From a checkpoint of a small image classifier.
Training: soap at rate 0.0013, 4300 steps, batches of 128, held-out accuracy 93%.
Data: trained on retinal OCT scans (Kermany 2017), 24607 training examples.
Rows from block 6 of a small image classifier, named by matrix and row number. Rows with one number belong to one channel. Each number is 500 + 25 x the weight over its row's rms, rounded and kept within 0 to 999. All counts start at 0. Numbers have three digits each. After the name is the row's rms in percent of the matrix's.
After each channel's rows are labels from the 100 images, of 14976, where the channel reaches its highest value: "strongest on" is what is common among them. Only what is clearly more common there than usual is listed. The data: retinal OCT scans (Kermany 2017).
# convs0: expand pointwise conv (model.blocks.6.convs.0.weight, 640x160x1x1), inputs 80-159
# convs2: project pointwise conv (model.blocks.6.convs.2.weight, 160x640x1x1, transposed), outputs 80-159

convs0.425 101:509484524499520496501500492467509509478541536539506482488482510499498528538454513516508504481513500506451530553469492527547459480509500520475506491512446493490499493499506479495523487528474466535505500495512523456515490534468485492493506471
convs2.425 094:523503505522505509531531474495496521480517494529485528525458521521496489513519543510493504468464500488510510525488490498479496527529478525467490482460485534502511501453463500491511512526497510500492528495501507541489517492535526499557511505
strongest on: finding: diabetic macular edema

convs0.73 101:492505474485481500486507541517510510466483557482516503509491499489481480499468516504534511509494460511462507569501533506512466521509496528534505509494480473498500498493553543505460538473478498483506499524486471501526457481523471505494476473
convs2.73 092:487540520500516506443512522471440511523518479491494485478505461517534490511485502511476474506476483516504535521532518521546472509515529512509533513468481512509491493445496501501503490473445518495470540505525541492524561493525502511495496529
strongest on: finding: diabetic macular edema

convs0.465 106:517484490514494487507484531485507484518493497497502480491487476527498536490505504511469503483510523508486469500455509541558507518541517487530524505495530484506496485508550489465505491529526490500431492517537470483519529488481476486527485480
convs2.465 100:541464498475483504496521542558542532508510485492482490460515569519508513473481486467470495474530536524511540490536457478514468530539520476484484512528488465487448491535443493514516528477526533446495562491498511535494471523472471514482530480
strongest on: finding: choroidal neovascularization; finding: drusen

convs0.410 097:470481476490488514480484473482507532487483484506498512523517518497486514491441461460493483495497528542504485554495509474483471541489480512465523513533474481563502480539514565477495528484538499502549507527500515544513513544487501486540492516
convs2.410 092:541456531537497505509482493491539487498525505486466488525453520537529495488522501508481541516508508524542448505501508511501469450510512477520464519504548471489529453473488514498524478551489485502470494519524442464479482531517490491505488526
strongest on: finding: choroidal neovascularization

convs0.22 104:475535471512511494541540486493500515495517497469535480490506493490520493518502528520520510528504513495481493512538465522505502540530491489492507496492506476495512514497495481509539482528521518486481522481520553522476474502489504493464503504
convs2.22 101:486527494439440497532449494513488460498501506495460514565463516489484532497470483485515508509478510522496494544529479531500524471489532491445500520516506489528481494478474533502525458505514511457467474494485485529503457518506512470508567496
strongest on: finding: diabetic macular edema

convs0.184 094:531517525483499485547478490469468488493488510540484490514474463493483461498498528532525528504510523476513523491506491498528462500489502530521486543494546511509500499488521536465551477491504470530467478550466517489525502515463486512510481556
convs2.184 076:523525501450477503492487516512504522507480480503541507531516510503489495551490428516507473450454493519510446515472511502506511527463496476481489518490455521495501532499514496487424462498514470494493498525446532504518508511500540512510527483
strongest on: finding: choroidal neovascularization

convs0.308 094:517569494526481488486492507474465482476527448485508514483521502476532540485544460539507486497480522494465471486505492481459465550502501499502479483511484465510464503466492537549502507541485473473510474486491525553536506484539501511490533469
convs2.308 102:500470542505484494514485472498457502518462529537512495457514505508496500463435508505534542536526503468523522496510501538529511453497466475509520511535507506518505506508535473520481543482539502517502455484488486489513470463480514483475505486
strongest on: finding: diabetic macular edema

convs0.23 106:536500477523536515458475472496469475487544487506499495526523526460497554516471497502537466529511500506477484477482454485478461536488489465502523478496493508542501491472512474500505504501454482474511481490523508469492510486491458483500524502
convs2.23 105:479443481508523521473495471489485487506524489492491485492486515500537474474519507509498550547505519481496531484467508513487540485534525497521498484466459466504471515531508492565498512519476457521511514555504528542551441536487495492520463546
strongest on: finding: choroidal neovascularization

convs0.192 105:512482478464489495524508510480522449464493502530483530485472529505497512472512496533534480520434499452546470552521477487517470500508502541497478499507522518463490474523532493512541566519481466505467460485480479506506546495517510458473488476
convs2.192 100:490477509502512469521474518503506516495510485486455487509494491516539474508521523462507534511461541510511495485521501458462466493495524468508513549504510490492544493484521512515507475505468503465511542502477468520506517475539522526472514507
strongest on: finding: choroidal neovascularization

convs0.378 100:507452504525489518534530495441522481478512488526500501528498506497499530472488469480474495476453511516508501511487486484493482472524476510433505539502506504525584523530503481487503491475469464531531486485514537465486534497525422478505507505
convs2.378 108:517499455511529460457466431516495531460524483525480505487497507517450512495548532515482488491470547487473479535490515495525523521482499482522502521489498476456447497494492509525491475506484493546480469458492492463532513513499524460507521492
strongest on: finding: choroidal neovascularization

convs0.634 103:495501536482505482502487516517524488524518522497480488501539470508541521521506490499520524481505521499522523509486515520497488524499509507504461488495531441501538503441524520489487522486516477509467525488539493494508551503462481495492450514
convs2.634 106:501480487520510544478518559485529495504534503491512506470533493535521530515514510512482430454487511497474494459511480506512474455548500494502468490520547505485477473530513502518484493508473511497528492536447524487506552533508538492496510510
strongest on: finding: choroidal neovascularization

convs0.387 098:485516502500503507458506522507492502528497509458513486501474486484443501528501480539529498491502492512520458470528477508514509521451523506497544559483498560539470519469487501528487469507465514489499509505530434492542533499483463521533448512
convs2.387 098:456511477495511468545499504541537479474511493464469511510518503543499472492482526477558436522461491526479500492525521512461520498499495512499530481492518536543542500501494511477531469521518497499552500488479491477518475544478526509542501502
strongest on: finding: choroidal neovascularization

convs0.144 098:509492510497505521488505507539461556491488471512485536452533504477519472491516478486471512481506530502469545516469531500513470507475542566519464502499544521477483501475514528483512488508508488557486492513483468532535505465453496482487457445
convs2.144 105:455525502481502511488485486511521506493520454495546490537528493488539518477480523517508474542478495528477513507463513456527487510521474522472508539519497485507483432478540511522484489484467464471507485519479534453520511445467483503488514493
strongest on: finding: normal

convs0.273 095:449533511496505473479564493537484470453500545490577498491515509505547510522479458461502471498475454482498486498562501518535516482526469507505509535487510486539551525471485512491494488517473499497483540498519520483541509528527549512521460495
convs2.273 093:499498481486505450519491463508483526512481484529491552512514494535506547481533460528493496528505487512513489473452526487496493508492515486505508490501480488483502540514476543499503499513494494474501486504523534512437504505471493502494512488
strongest on: finding: diabetic macular edema

convs0.274 093:522547500503534516469536462502469475508498507507473493474492556502507481509491494437479499527469508561504483507532535507539522518496481446482524483514507481545480470502428490497517520464518519453461515514488495498521525502515540470501446493
convs2.274 088:474516519507500467498502503457509504500480519535487530489488498537482489461468487511546492479532517497493527465513534513522429539483517473498494475435448538474557471497519512488526446496496459506490473457520560484501543501500495530468510525
strongest on: finding: diabetic macular edema

convs0.365 102:492459511460504489515497519488465479481529481508491520521536505477511486486481504511523504512465510506472499506463508512541459483539544503543458544507531512473448483481465491500503485502505479509474541506507515545506502495547473537476498470
convs2.365 106:530473490514508470491511486557552484489507503502523515489526466516505521428537532532494486504514484493513472501515536488486469501503490523484507459476492496497456468462515560539447494521475470506496478468481489539494498439529520455497488478
strongest on: finding: normal

convs0.17 108:515485494562450523461483465481453494478469503543524498483459504458517511508468443510523474455494527495486493499530458485505513507481468477504500521510455500518479456489522496438495483515509479488514501502512502507472497513461495517530507517
convs2.17 101:538493537509530530519476516464519481488517495488499462515494494468558474519497469505469467559511480517512519494489503529514465475525515488492468462493480501497528496508474513474505499465502503486495480472529511468515509527508533510488465545
strongest on: finding: diabetic macular edema

convs0.639 098:492501494517506518491544524475486523510480485537537513485499499502508484493495520485444528506510472492484519518479512521520442485526489512502499480524508487503471476517537509500535467497475483461523498524523524551515517488471539505475527454
convs2.639 109:522525507483486522522494492454500521541489536477491484454469494504531504459527502518482473496496494508520461483463498537496502522478514499482440515492510515529518503524513482546505523485501524438504540500513520494515461497528474504519522484
strongest on: finding: choroidal neovascularization

convs0.37 099:515552451563533485508528556516519479543480480483539479473529471454501507464493486543515529502477498512500477482526494517514546560487507496510464553483458538526496505502502533489469500498491525515470480478528502504530525495536510477533532497
convs2.37 094:536501458489539501508443467475522474538497501532498537484540509507517490508526469512499475491537495478475486481492516500471519492511490533507501494513536520477488507520498499485516500489526531502502460503534494559512464549500516498511474517
strongest on: finding: choroidal neovascularization

convs0.208 102:515462478550504501460521516468500506517535478545525496521516516490464525512510519460507495494497496500507501475477503528492479472476508496496496496440519495512485487539471495474532509504478471492503536545588519518477517471520474465522560505
convs2.208 099:485491484505472503503470521508522522466495528496487479524531484489507522468506492479464460528509499492487477486448544466520531499490482478518532521491546531480474515468541521546426500515541512483483481511471438477497503478513487522541504481
strongest on: finding: normal

convs0.636 095:531522489533475500517493505518529495495475448498547500455497486507513543487453533508486488490449469501447494505553557460486502516536546500522465481468463495484464488541458483540483500477507531475510497480536509525519504508499491495495514470
convs2.636 098:497514487504516507461501495515444465482477512537499509490505463474487493486473530520442519481514501490479483470488485464475466524515478473478476510495518503496511499530498521455519517472509496471499494464524462499556480518515531507529497500
strongest on: finding: choroidal neovascularization

convs0.439 096:516518485471490473490490493495453526503460508507560476505550490535528447514516495491517488520517508532475512473514507486529495521512496499506526540509477491475515454504495487472521451470538458486482488486502509494512540471546528503467477508
convs2.439 095:528489492511501507520469524457496472508488482534521471506475530537501468487520484476498492494469518454529505523473518510488441515506514503518502463456474469481499502499484485472505529478529470506475479479555541531491503531481452518433487497
strongest on: finding: diabetic macular edema

convs0.626 101:492522439482526515500538493494484535501528504512510499516513520511551534527526473515531509521504467463520544502487483485478464482448504472494485500482498501495497455513470504492477445485485517471516492547480517448496490525496465530477529479
convs2.626 101:520541505557520502478428537480506495528470510488499524504504464463518492499491494492550498507479513537530490516493497499527526472497528520476512524531498519507468519478454510502476535546557504493501503482467509488483518526526468529491509484
strongest on: finding: diabetic macular edema

convs0.266 107:484499545515481467487519531520558504522468515510486530500442491480475505513530483516513525513503539452487515498531487505547483490524491484530510574499511520512485476482515509521491482528484437551512502532506475484524510456489502518499491472
convs2.266 098:465489513496524517489482516514464473490488481499446515505520554482529460437512502473544521467468476451495489515517477495509474506556538509477507496479491479476498527489461456512536486497500525465528501549500495486508519511486523493513487510
strongest on: finding: choroidal neovascularization

convs0.588 102:473527475483513501509504447497478481501487463526492496420456529514469503517526482455501504524554531509520446479464482494516549475529538494490495492526488524478500499511444510515474519533458544491531516486529490525534509490474469521483503489
convs2.588 101:535482486485486495526503502488514497489488542550511499520487529519474504485523535527561492469473500519514484480512521490493505492501516528529535489463467510516562477492522497501473518499484483527498497515530503485494468441459477507512473507
strongest on: finding: choroidal neovascularization

convs0.470 095:559501481498464506512508562497490512515534477528463495526465523516506426514545453482522522505473484478518549466542471493450506480500520518517468471540525523505489531472516454477497493510513487491493503500532500506505490478453488548467476483
convs2.470 099:552524474531501496524503508518451519468477459449504507487487463485482501493500467477507448480499459487481538484535473487490526478489474500482533495527466458513489455461533517484492467476496504483522493539497534477502486505491466508522522495
strongest on: finding: choroidal neovascularization; finding: drusen

convs0.342 102:562513420483503499496519564470488558539526485493507515503495492501471510513504500527557482472528459518484509423510490474519508538502508507444499535514473491501486506490494559492519518512518504521517480484498465544514499476492516515507492508
convs2.342 106:536503504514530471494532486516494532457502483534552546512524474479538449487506544469502495531490550473519469476485501507465495493496505467536531473514468495464483501481436536483510490516454500456512482486484564452498478529483458504504495483
strongest on: finding: choroidal neovascularization

convs0.373 088:477520508475505485509503536501478502484484506506506459491458540518503484512541520461511464489512448528479508499479517493444518492433495493487528542516490469475524476506514471507493460517480474478458524469523499498488485521524481527453493523
convs2.373 093:484528508516529471543508484549519488476539508565484448471514492532483516539495474538538533515483520488473522519456498528491522480511485533484503525511462511503461479487501502467486495475513528516529490511445522578502493509526462511507484501
strongest on: finding: diabetic macular edema

convs0.244 104:474515553503496485498497517472477551473506486539536494503467581517543515505460504502497509496455477523482511462513511545515457532498501551486499504478518483513480487524445525530488487531482476528524515498509524496520478496504508528525527550
convs2.244 107:471502489504488521475538515536549463494483534533524494467493510516500546495484565538476504492501536486483514480483507476485469517476524525484477530494458467497500508466506482522482458494522485442526469505490528474487531464482518487466447501
strongest on: finding: choroidal neovascularization; finding: drusen

convs0.287 100:489527495563517512536475438494512482486533497540495538550500501504538537471501494515490495534457516476528518489539473490492482517439507509519544528516541544506491514540492493479510480548504437537516473523507448513529538517484518450531485544
convs2.287 106:477553527542482519519513477509451470511504485568514472483497514501478520519488493511526497517503489538495476493518512503506532527467481511506476479496472492467477504488536488478466442498481494523495512488530524451529452502507513482490509533
strongest on: finding: choroidal neovascularization

convs0.514 102:473530509498525470456560546534474518493522521438494496530524422544516493448505538541472526529477460538500506479487551503511501509474524529536485497514496501475535491484478484504489467492457488481487530443513502519538490502474489482509512505
convs2.514 097:485469510492523505460459453469483507504501508489521501493498516539486458462463537485487538486505504463495496521494496496547475498513544483447456555503493482482496494515498480509461498453532485494512483477509535507500508519500523535525511514
strongest on: finding: diabetic macular edema

convs0.544 105:500500503490450512494452464490511463481501476520487500472513508501489494516564488485483527499474517531483558523505518536540528477452492468489527530499524522528533495521457501524469499522473544528487474497548513486499479472495482534474509460
convs2.544 096:512511492509503508486526532481547487496482504456538500477504439501560491492513478488508547495491514554493497496536463537479487454538555503538525509518515487545535504553470468486507478503516481505561500489504486524496488531519509505463530481
strongest on: finding: diabetic macular edema

convs0.398 098:514489497515494480540479488480472485497458510471521465488491504482521499519520471407525482527534471533507501542517514511545506494509540477481510527472494456543467502519486511491497481501464485468461505494473542495526477494500499516515478469
convs2.398 102:490500486530513466509507496504508522462481520547500479461551483525477488526485495515488521515503493469504499523502541510484486528455498516502488510434500482518492441535458482448537501508474524478530529474516502506479528508482493526490489511
strongest on: finding: diabetic macular edema

convs0.25 103:513528533528431486491557489492508507507516484487505491492483502530469499513449492536530493482504489496513481502513482496487490497523532543485545503504514519473560525489506500533474486509485528512479490473479495517518540495482512474476557458
convs2.25 111:508537481499498464529470505481505544482482497542538517481528497543525527538482482475511511515531516463519521536495546493462502507484511507441503529485542504516474500510492510468496517495502474497528512465563533482490512490497509491506531446
strongest on: finding: diabetic macular edema

convs0.108 099:509548479444496484515504475511518517527483517474480501508507509497490492505486523521493513492491510483506512523444515437533494481544489455482495522505497472474482477464530514462543451526529491470475504496502486525514462469490545552501499468
convs2.108 093:511489482499485483531483537482504485483496479471542476474477532535450526507527463523501481530475500455505496498516482512476509510507525480525498464570465493515507531476505474504508463482481492524543518503527515482506519546483429488500520521
strongest on: finding: drusen

convs0.250 100:503531524522505520481521524525522525487497500525520534463497520513487516537556525545466493508504483515478501461506494480490517483516514521500452464479527489501526482491498508500512434485467463513540492452499505489463484475492441488501546505
convs2.250 097:522556484465529466508472475443501538471507503545506483444508467532488453532506573519467472452450522483558515488495493523463494503449482465496466504490505497511537494522503469505550514524468512484520509524475512496490517483485480491483495481
strongest on: finding: choroidal neovascularization

convs0.293 100:518472523505503494536482526498482460536481465567455485532500519501523522517458488498535505533496515496491496507520507460515514506499512490450481483508487575502488521511507507505492488507472494488508512535500513498469448512534473490483505517
convs2.293 089:539490496502548482514476509475536499495512483458467509516500510534467507554512493500497443529531491508472490523494512494492528476503479488498470523537475545499505497473498474521498506507488542508488514522504507507481497505520520496501467562
strongest on: finding: choroidal neovascularization

convs0.382 090:517488506517524541499494475515516476566558495502525521493529517455492525512487510484504516502516516504524475493458462461534502541522500481500536496531500481481489487495478514549473502467518506483469585464509497531497542481505472436504497491
convs2.382 097:551486493511494481495507546508489480493463489523496533512467564515503524443503503524480507482506480488491477557527494532464496579519512515553514524520503453503515526509495502522505464483513494472498507512486519488530495493499508527501514512
strongest on: finding: diabetic macular edema; finding: drusen

convs0.456 095:503515483496504549547525501524465500465519533522529474478498486487488455474494475474481475518556496520427496513474498508497487508497531512542488465498487535461529538489552544522504491520508548522478524545496487493529454540498495478479457510
convs2.456 092:486499510511514492456503507515480509480511497518496469493544520513529470512541548529480499534471496486509556487466479519540487478485493489501507485516517521522508479457460487485490502507455484473489512514519550480481534487523522490474483531
strongest on: finding: diabetic macular edema

convs0.222 100:510540547543523462473521506506465539522475508456527490521514452485536476519474544486516462520498502500458534473497485489481473522469476479494542463488477499492500455504506453511480505534493494501512529498514502476478513460467485442465506518
convs2.222 099:525438480483576503512516504502569461470521477500531477480483522527511463484488487540539500531523537459529453523492523528467509508480536486461522508537498521504490549485539515497524501521488493512478500506493476519506489541497472503480506491
strongest on: finding: diabetic macular edema

convs0.97 096:540475444559491511492537515507498518521521497543479469472528518484517513493471497496531446523486520511480469484524492493512481492467534471462492530484475530542539526534488457445489457480490507535494496506496491498532507509509483493520480506
convs2.97 094:509527464515503459514508507504519519480487478533547545443492485518464464542490517509478480492486521517504517503527490496483523516471474552497493510482484503524539479514509501486505487516493520489547512490541516484510481503496519511482482526
strongest on: finding: choroidal neovascularization

convs0.424 099:475539463527505492511508504531507505496518483492528496451458482555526460487502462529500492540518535510521460513518513528525467500513503486484534523479555496528460518480483522513489500511529487486472513511475485508499527501502491491474502502
convs2.424 093:545504492520471505500536471525527514496482448463483489509490491519533496463523495515543511465513513475493502489528537525538547513529555527483519463492479498486521533492481516525467554466473516477518514480480552478476482519466514470498459499
strongest on: finding: diabetic macular edema

convs0.538 104:494527491493464487488525512463509526486500527518537492513527474505501496497465508500490486500537549478529496511504506471485514486486529509465534506531541484501472477544530479468477506494483515485492486492493494463488543539472512482514545466
convs2.538 106:544497483507538519481481514513517503487468547544490483522502491493497542519475493479530502504547502481547504484503493448529504503463521528496484498505537489531494498520467480516465502475517492448513522494469518492484481528534545503479504505
strongest on: finding: choroidal neovascularization

convs0.36 102:499538518510510492537495507527472500496472511482512489516485493507445437486535518512510491478511474525520489530482438514510506539540540549541519485453480483492517499503486506500487488471507533465505463451520489525521473520503528504507495489
convs2.36 108:481468485511465466513508440505487514497488493511495460488494479504486462477503494527485525487529554497507453566515503489469504514542487511503475498508483469477533487523494481481541495516509474452499489520481461494466503533492516494558502468
strongest on: finding: choroidal neovascularization

convs0.100 102:487553489474518503526497467492511483495490485501539508497507507527516460497544528519508524494493522496513488492459485500466492524542493547507503492483541479459491508497531552515497542474535494537511484491544526505515512476521518509490481539
convs2.100 106:499506500503520481513468554511527534515485496484480483493492505544483466523501524514527512516476498508465525479488486479482472516491518527480501523474482506450500480513529513535492498496528513477448509485456527531478523492522508515494464517
strongest on: finding: diabetic macular edema

convs0.554 095:489524479485503489487516504456519483511543514503514510469538489497523530542490485500511507487519528529490543467503478467485464502486499475493529487459466505510444465473467488459519463486481507469477570470549491525528506505468484433484514512
convs2.554 085:552499515541491459503501497514488476507473495484534480476471513513503441477495455515501477488547510549483488494521493476509477484496510504497534471455516462526510487514493508554530481472503485457527495457500516487521510481485484522488481497
strongest on: finding: diabetic macular edema

convs0.99 104:472530478525501551484425473487462496504470489490492517502492518477511484524486459527483531520479490503545500499496462544504509497521520545518454515467450483505484526456525492460514514543454507481498500521505465478544499511506524500524499542
convs2.99 106:509518515516537502501451469518517490519479499489511511551535491521553521507498548497514480514494500488496531516462545435545498484501525545490515495462520468494511498464486548498480504482538469508523517469473489528503480478495521502524486493
strongest on: finding: diabetic macular edema

convs0.614 097:465486508506473469486519516483493480489511520472491446498485472502497505503502496483456469469521485450503540528476486495482498526486512468494489527539529485475492518500527512477504466543503513498497491486494501556455537472459551513543522502
convs2.614 099:501516545514459498477483513487506465468486488488525420478485475493528520510574476536527460465479502457437497486436500471475483523484508518514463485482500460494493503496503481548483532516527523521546538495458489496516511526492502455505535500
strongest on: finding: diabetic macular edema

convs0.524 096:507516463509490500504490506495480548523533490511525511493511489446469483553535475545517491511495522484468512467456502468540472507474502492511485476518490461493547494443513448474490522486510515491505525466530500523493502488500485492477531515
convs2.524 096:511467481512512515484489540447474524527492534476487536543513506501544539474477548486492498524510529519515434534493473510489560515492516469518485489486500494499502466471462548492494518483461476507478495529533482537493471539494497509528458517
strongest on: finding: choroidal neovascularization

convs0.335 096:524547503490506478543526487497495489523490508478505538468518500523495431496474540502505490474495491552493492487486549476542476493529503468471542504526495473515533515478461476494553495503530547487460501501522507498464515482524561511473484474
convs2.335 098:504462512473506492490492533474457470533493518520512503525483517515538471437507486483499470520511505440504530500515566507508441518488499449480551497453509515526527497506480511502530500521516509532500460496509506524493497474458524514464510526
strongest on: finding: diabetic macular edema

convs0.511 098:524528505503510485499529483501477561501504521451550518513501468454501471511525481477473525513499475516506499530500486503503471492472521495486529555494514499478513466490461477514474535506510499479516519421492569461521526514495510512445501511
convs2.511 100:520462492535485506523501493463506519495460493515494494520480475518493490496495483477525487506523505502518509502535521518497494490485503532524491479470492516512535499490479493477542513550517485501486511509518474537496518499506513490490449501
strongest on: finding: diabetic macular edema

convs0.286 100:478498511563558513485450516518436504462516475455535552492493534510524504524481522502520494483496532523496481509496488517480475512525526449502454492514472449526505495506543470493508527473488479472527471508495509464521496520523533495489474553
convs2.286 097:472500478510517501513514450488543492485515503478463457449458525507503521470450556500491511513495488469480492497526570541534471486477463486495515486501507520527497469459494492527518485480509480477473490480519481518509519538478436486474536538
strongest on: finding: diabetic macular edema

convs0.571 094:505559485478508479484529513505458555488483524459543518533528483477497476508518486486482519496518465490537499492481524511508489480474485517482486555480566516513528487489476493486516489497504510449519514474550509473517500484516522504446497514
convs2.571 098:516431503521495497499503504447508522540492483522457513501505460484487460494459484497499453520482507502505543545525484509479529480487510501494516487471494483519518517511488516500512549532491489485522490508507515572499524490513442517488450479
strongest on: finding: diabetic macular edema

convs0.590 102:462528510470465507484546515477493513528488469457502527574558503521455485501506537521494516503452496530549464513481494472473512519502508501527500483517517478456517482482510548504496526511509536449496520515535478504496497498506494508469511503
convs2.590 097:464493475508467506460530460472513492518519467520517484531477456473530507528470464540484497534534487490514558507527493476507519492514453496482501486467483467455498576502473518503480480486442522477488527515527533531500479530485487462544517484
strongest on: finding: normal

convs0.38 100:475493545477527464534457455459471463518530499492489486481503514448507505505487521519484489490487517478533467490519471523516518488445525486492522506515516517478520469480479489548534487511451485502506497499505429504555539471508445465517484460
convs2.38 096:511466480514515490519510520527525495492522515428521450475506566543513509540513520497531504497483476487513557532505523492497496485509492522494475486485480509549492476502472497494473497494477473522505509477457495543517476527501480490476467495
strongest on: finding: diabetic macular edema

convs0.2 095:477539494492479530538498532518538531469533528491508498501502492498511454445501476530479501489496555519497520495482475510559483510471548482527493519462500478504499470487508495477536499472517471532518528479468472549493544527508535480486505542
convs2.2 102:489480524490495491485497523478487509501467494503508509489473478545527514517522481439537502504456464536508502540504533500514463534458481492508505466505461540487497518477531434510508532476509504473502452536495483515497495450513475519496501545
strongest on: finding: diabetic macular edema

convs0.206 105:492493538481495448474518497510509494492502491491547497482514508513538491507492510496487529475535485529530464512516460538543468484516451478516455505464513516520506464516481547540467548558517500487516493535490491482517501479513458495537494470
convs2.206 116:474510490507477496559473480461494505501468490513469538453486514496496538486501503506533485506475529491470549484490497499570468519509499529540491512522495459479487508444476498533489521492488480494481473521526487463457485538495500483482470490
strongest on: finding: diabetic macular edema

convs0.482 107:470513472523520518499446502496494489496502482499488484496481521487483462519509511541512467474515497486521499533481449495506516497521497503508470497515456534543511511516545478523470448469447495527487516477530502491495502467480509522450472513
convs2.482 095:507458493518481535491588513469442467504522514542501483450511474473511499484530506504521468468489480491504544491460484517485510472463486481506504457475545491517497519492489494503517501518464485496473506471541537519490467549479465511495501509
strongest on: finding: diabetic macular edema

convs0.371 095:481471470492505501551481547523505451485493471494545515526510463538531508469497492413471461457518547507489519527515467486510486485424495513504522456494538513518461481506479538495506486500485484480503494521499524514490503505515504495506499503
convs2.371 109:480499486532491523527533504514510521539502486523509511531450480533497509527468527532502495517466534491511533453487492485495540475507551518473539506494510500497497456499493526487500490484516502516516469519507466516574497539527486509527523474
strongest on: finding: choroidal neovascularization

convs0.311 101:494497499513478515517553514508502521505499467485508483497465492510485470504557447481524519497442506522527549432547496496482533515489508510448524518496534503531509470522495488442505506486454507506502525488471532506496527485514495513491503488
convs2.311 112:496550521533516452471504489485465495483470489521545523531483502461486468499522480524500486515517487505541517534495522499498522506539478563512555503461472457453470551462476506483474495503513474516495500512483515521483476549483504462510514493
strongest on: finding: choroidal neovascularization

convs0.383 090:480546482517471506536476527487538527519475471489483490497503479533486520534494506485493521559491491515484502530450455480467557496479542497491527496525470480461475501521477473476494510512506512501514461519473487490516521462523490507501501509
convs2.383 095:544521500478514477490507496513503496493528499486507485523478506500461533548546544561476487479489531471508500534492479514489496460491473510469446481522452525456472524523477497519477472495500525490472473522455534515504468506515475533491501513
strongest on: finding: drusen

convs0.306 100:506466478539535519511518540505502471518486482491512431482494494463467494531510517484511470492472476515465523482463499522515501478488519500478523519458479481488478480470492460546480454502474484524502487548519513476488514430460501466489514514
convs2.306 104:528544494566511453518544542505486481516523546516495495508531473514524482513463516444513507508562492474503511488513496502467496479519500519450486527520541481499462521490497511506548504515502477467533488504477573504502482533495465534487484518
strongest on: finding: diabetic macular edema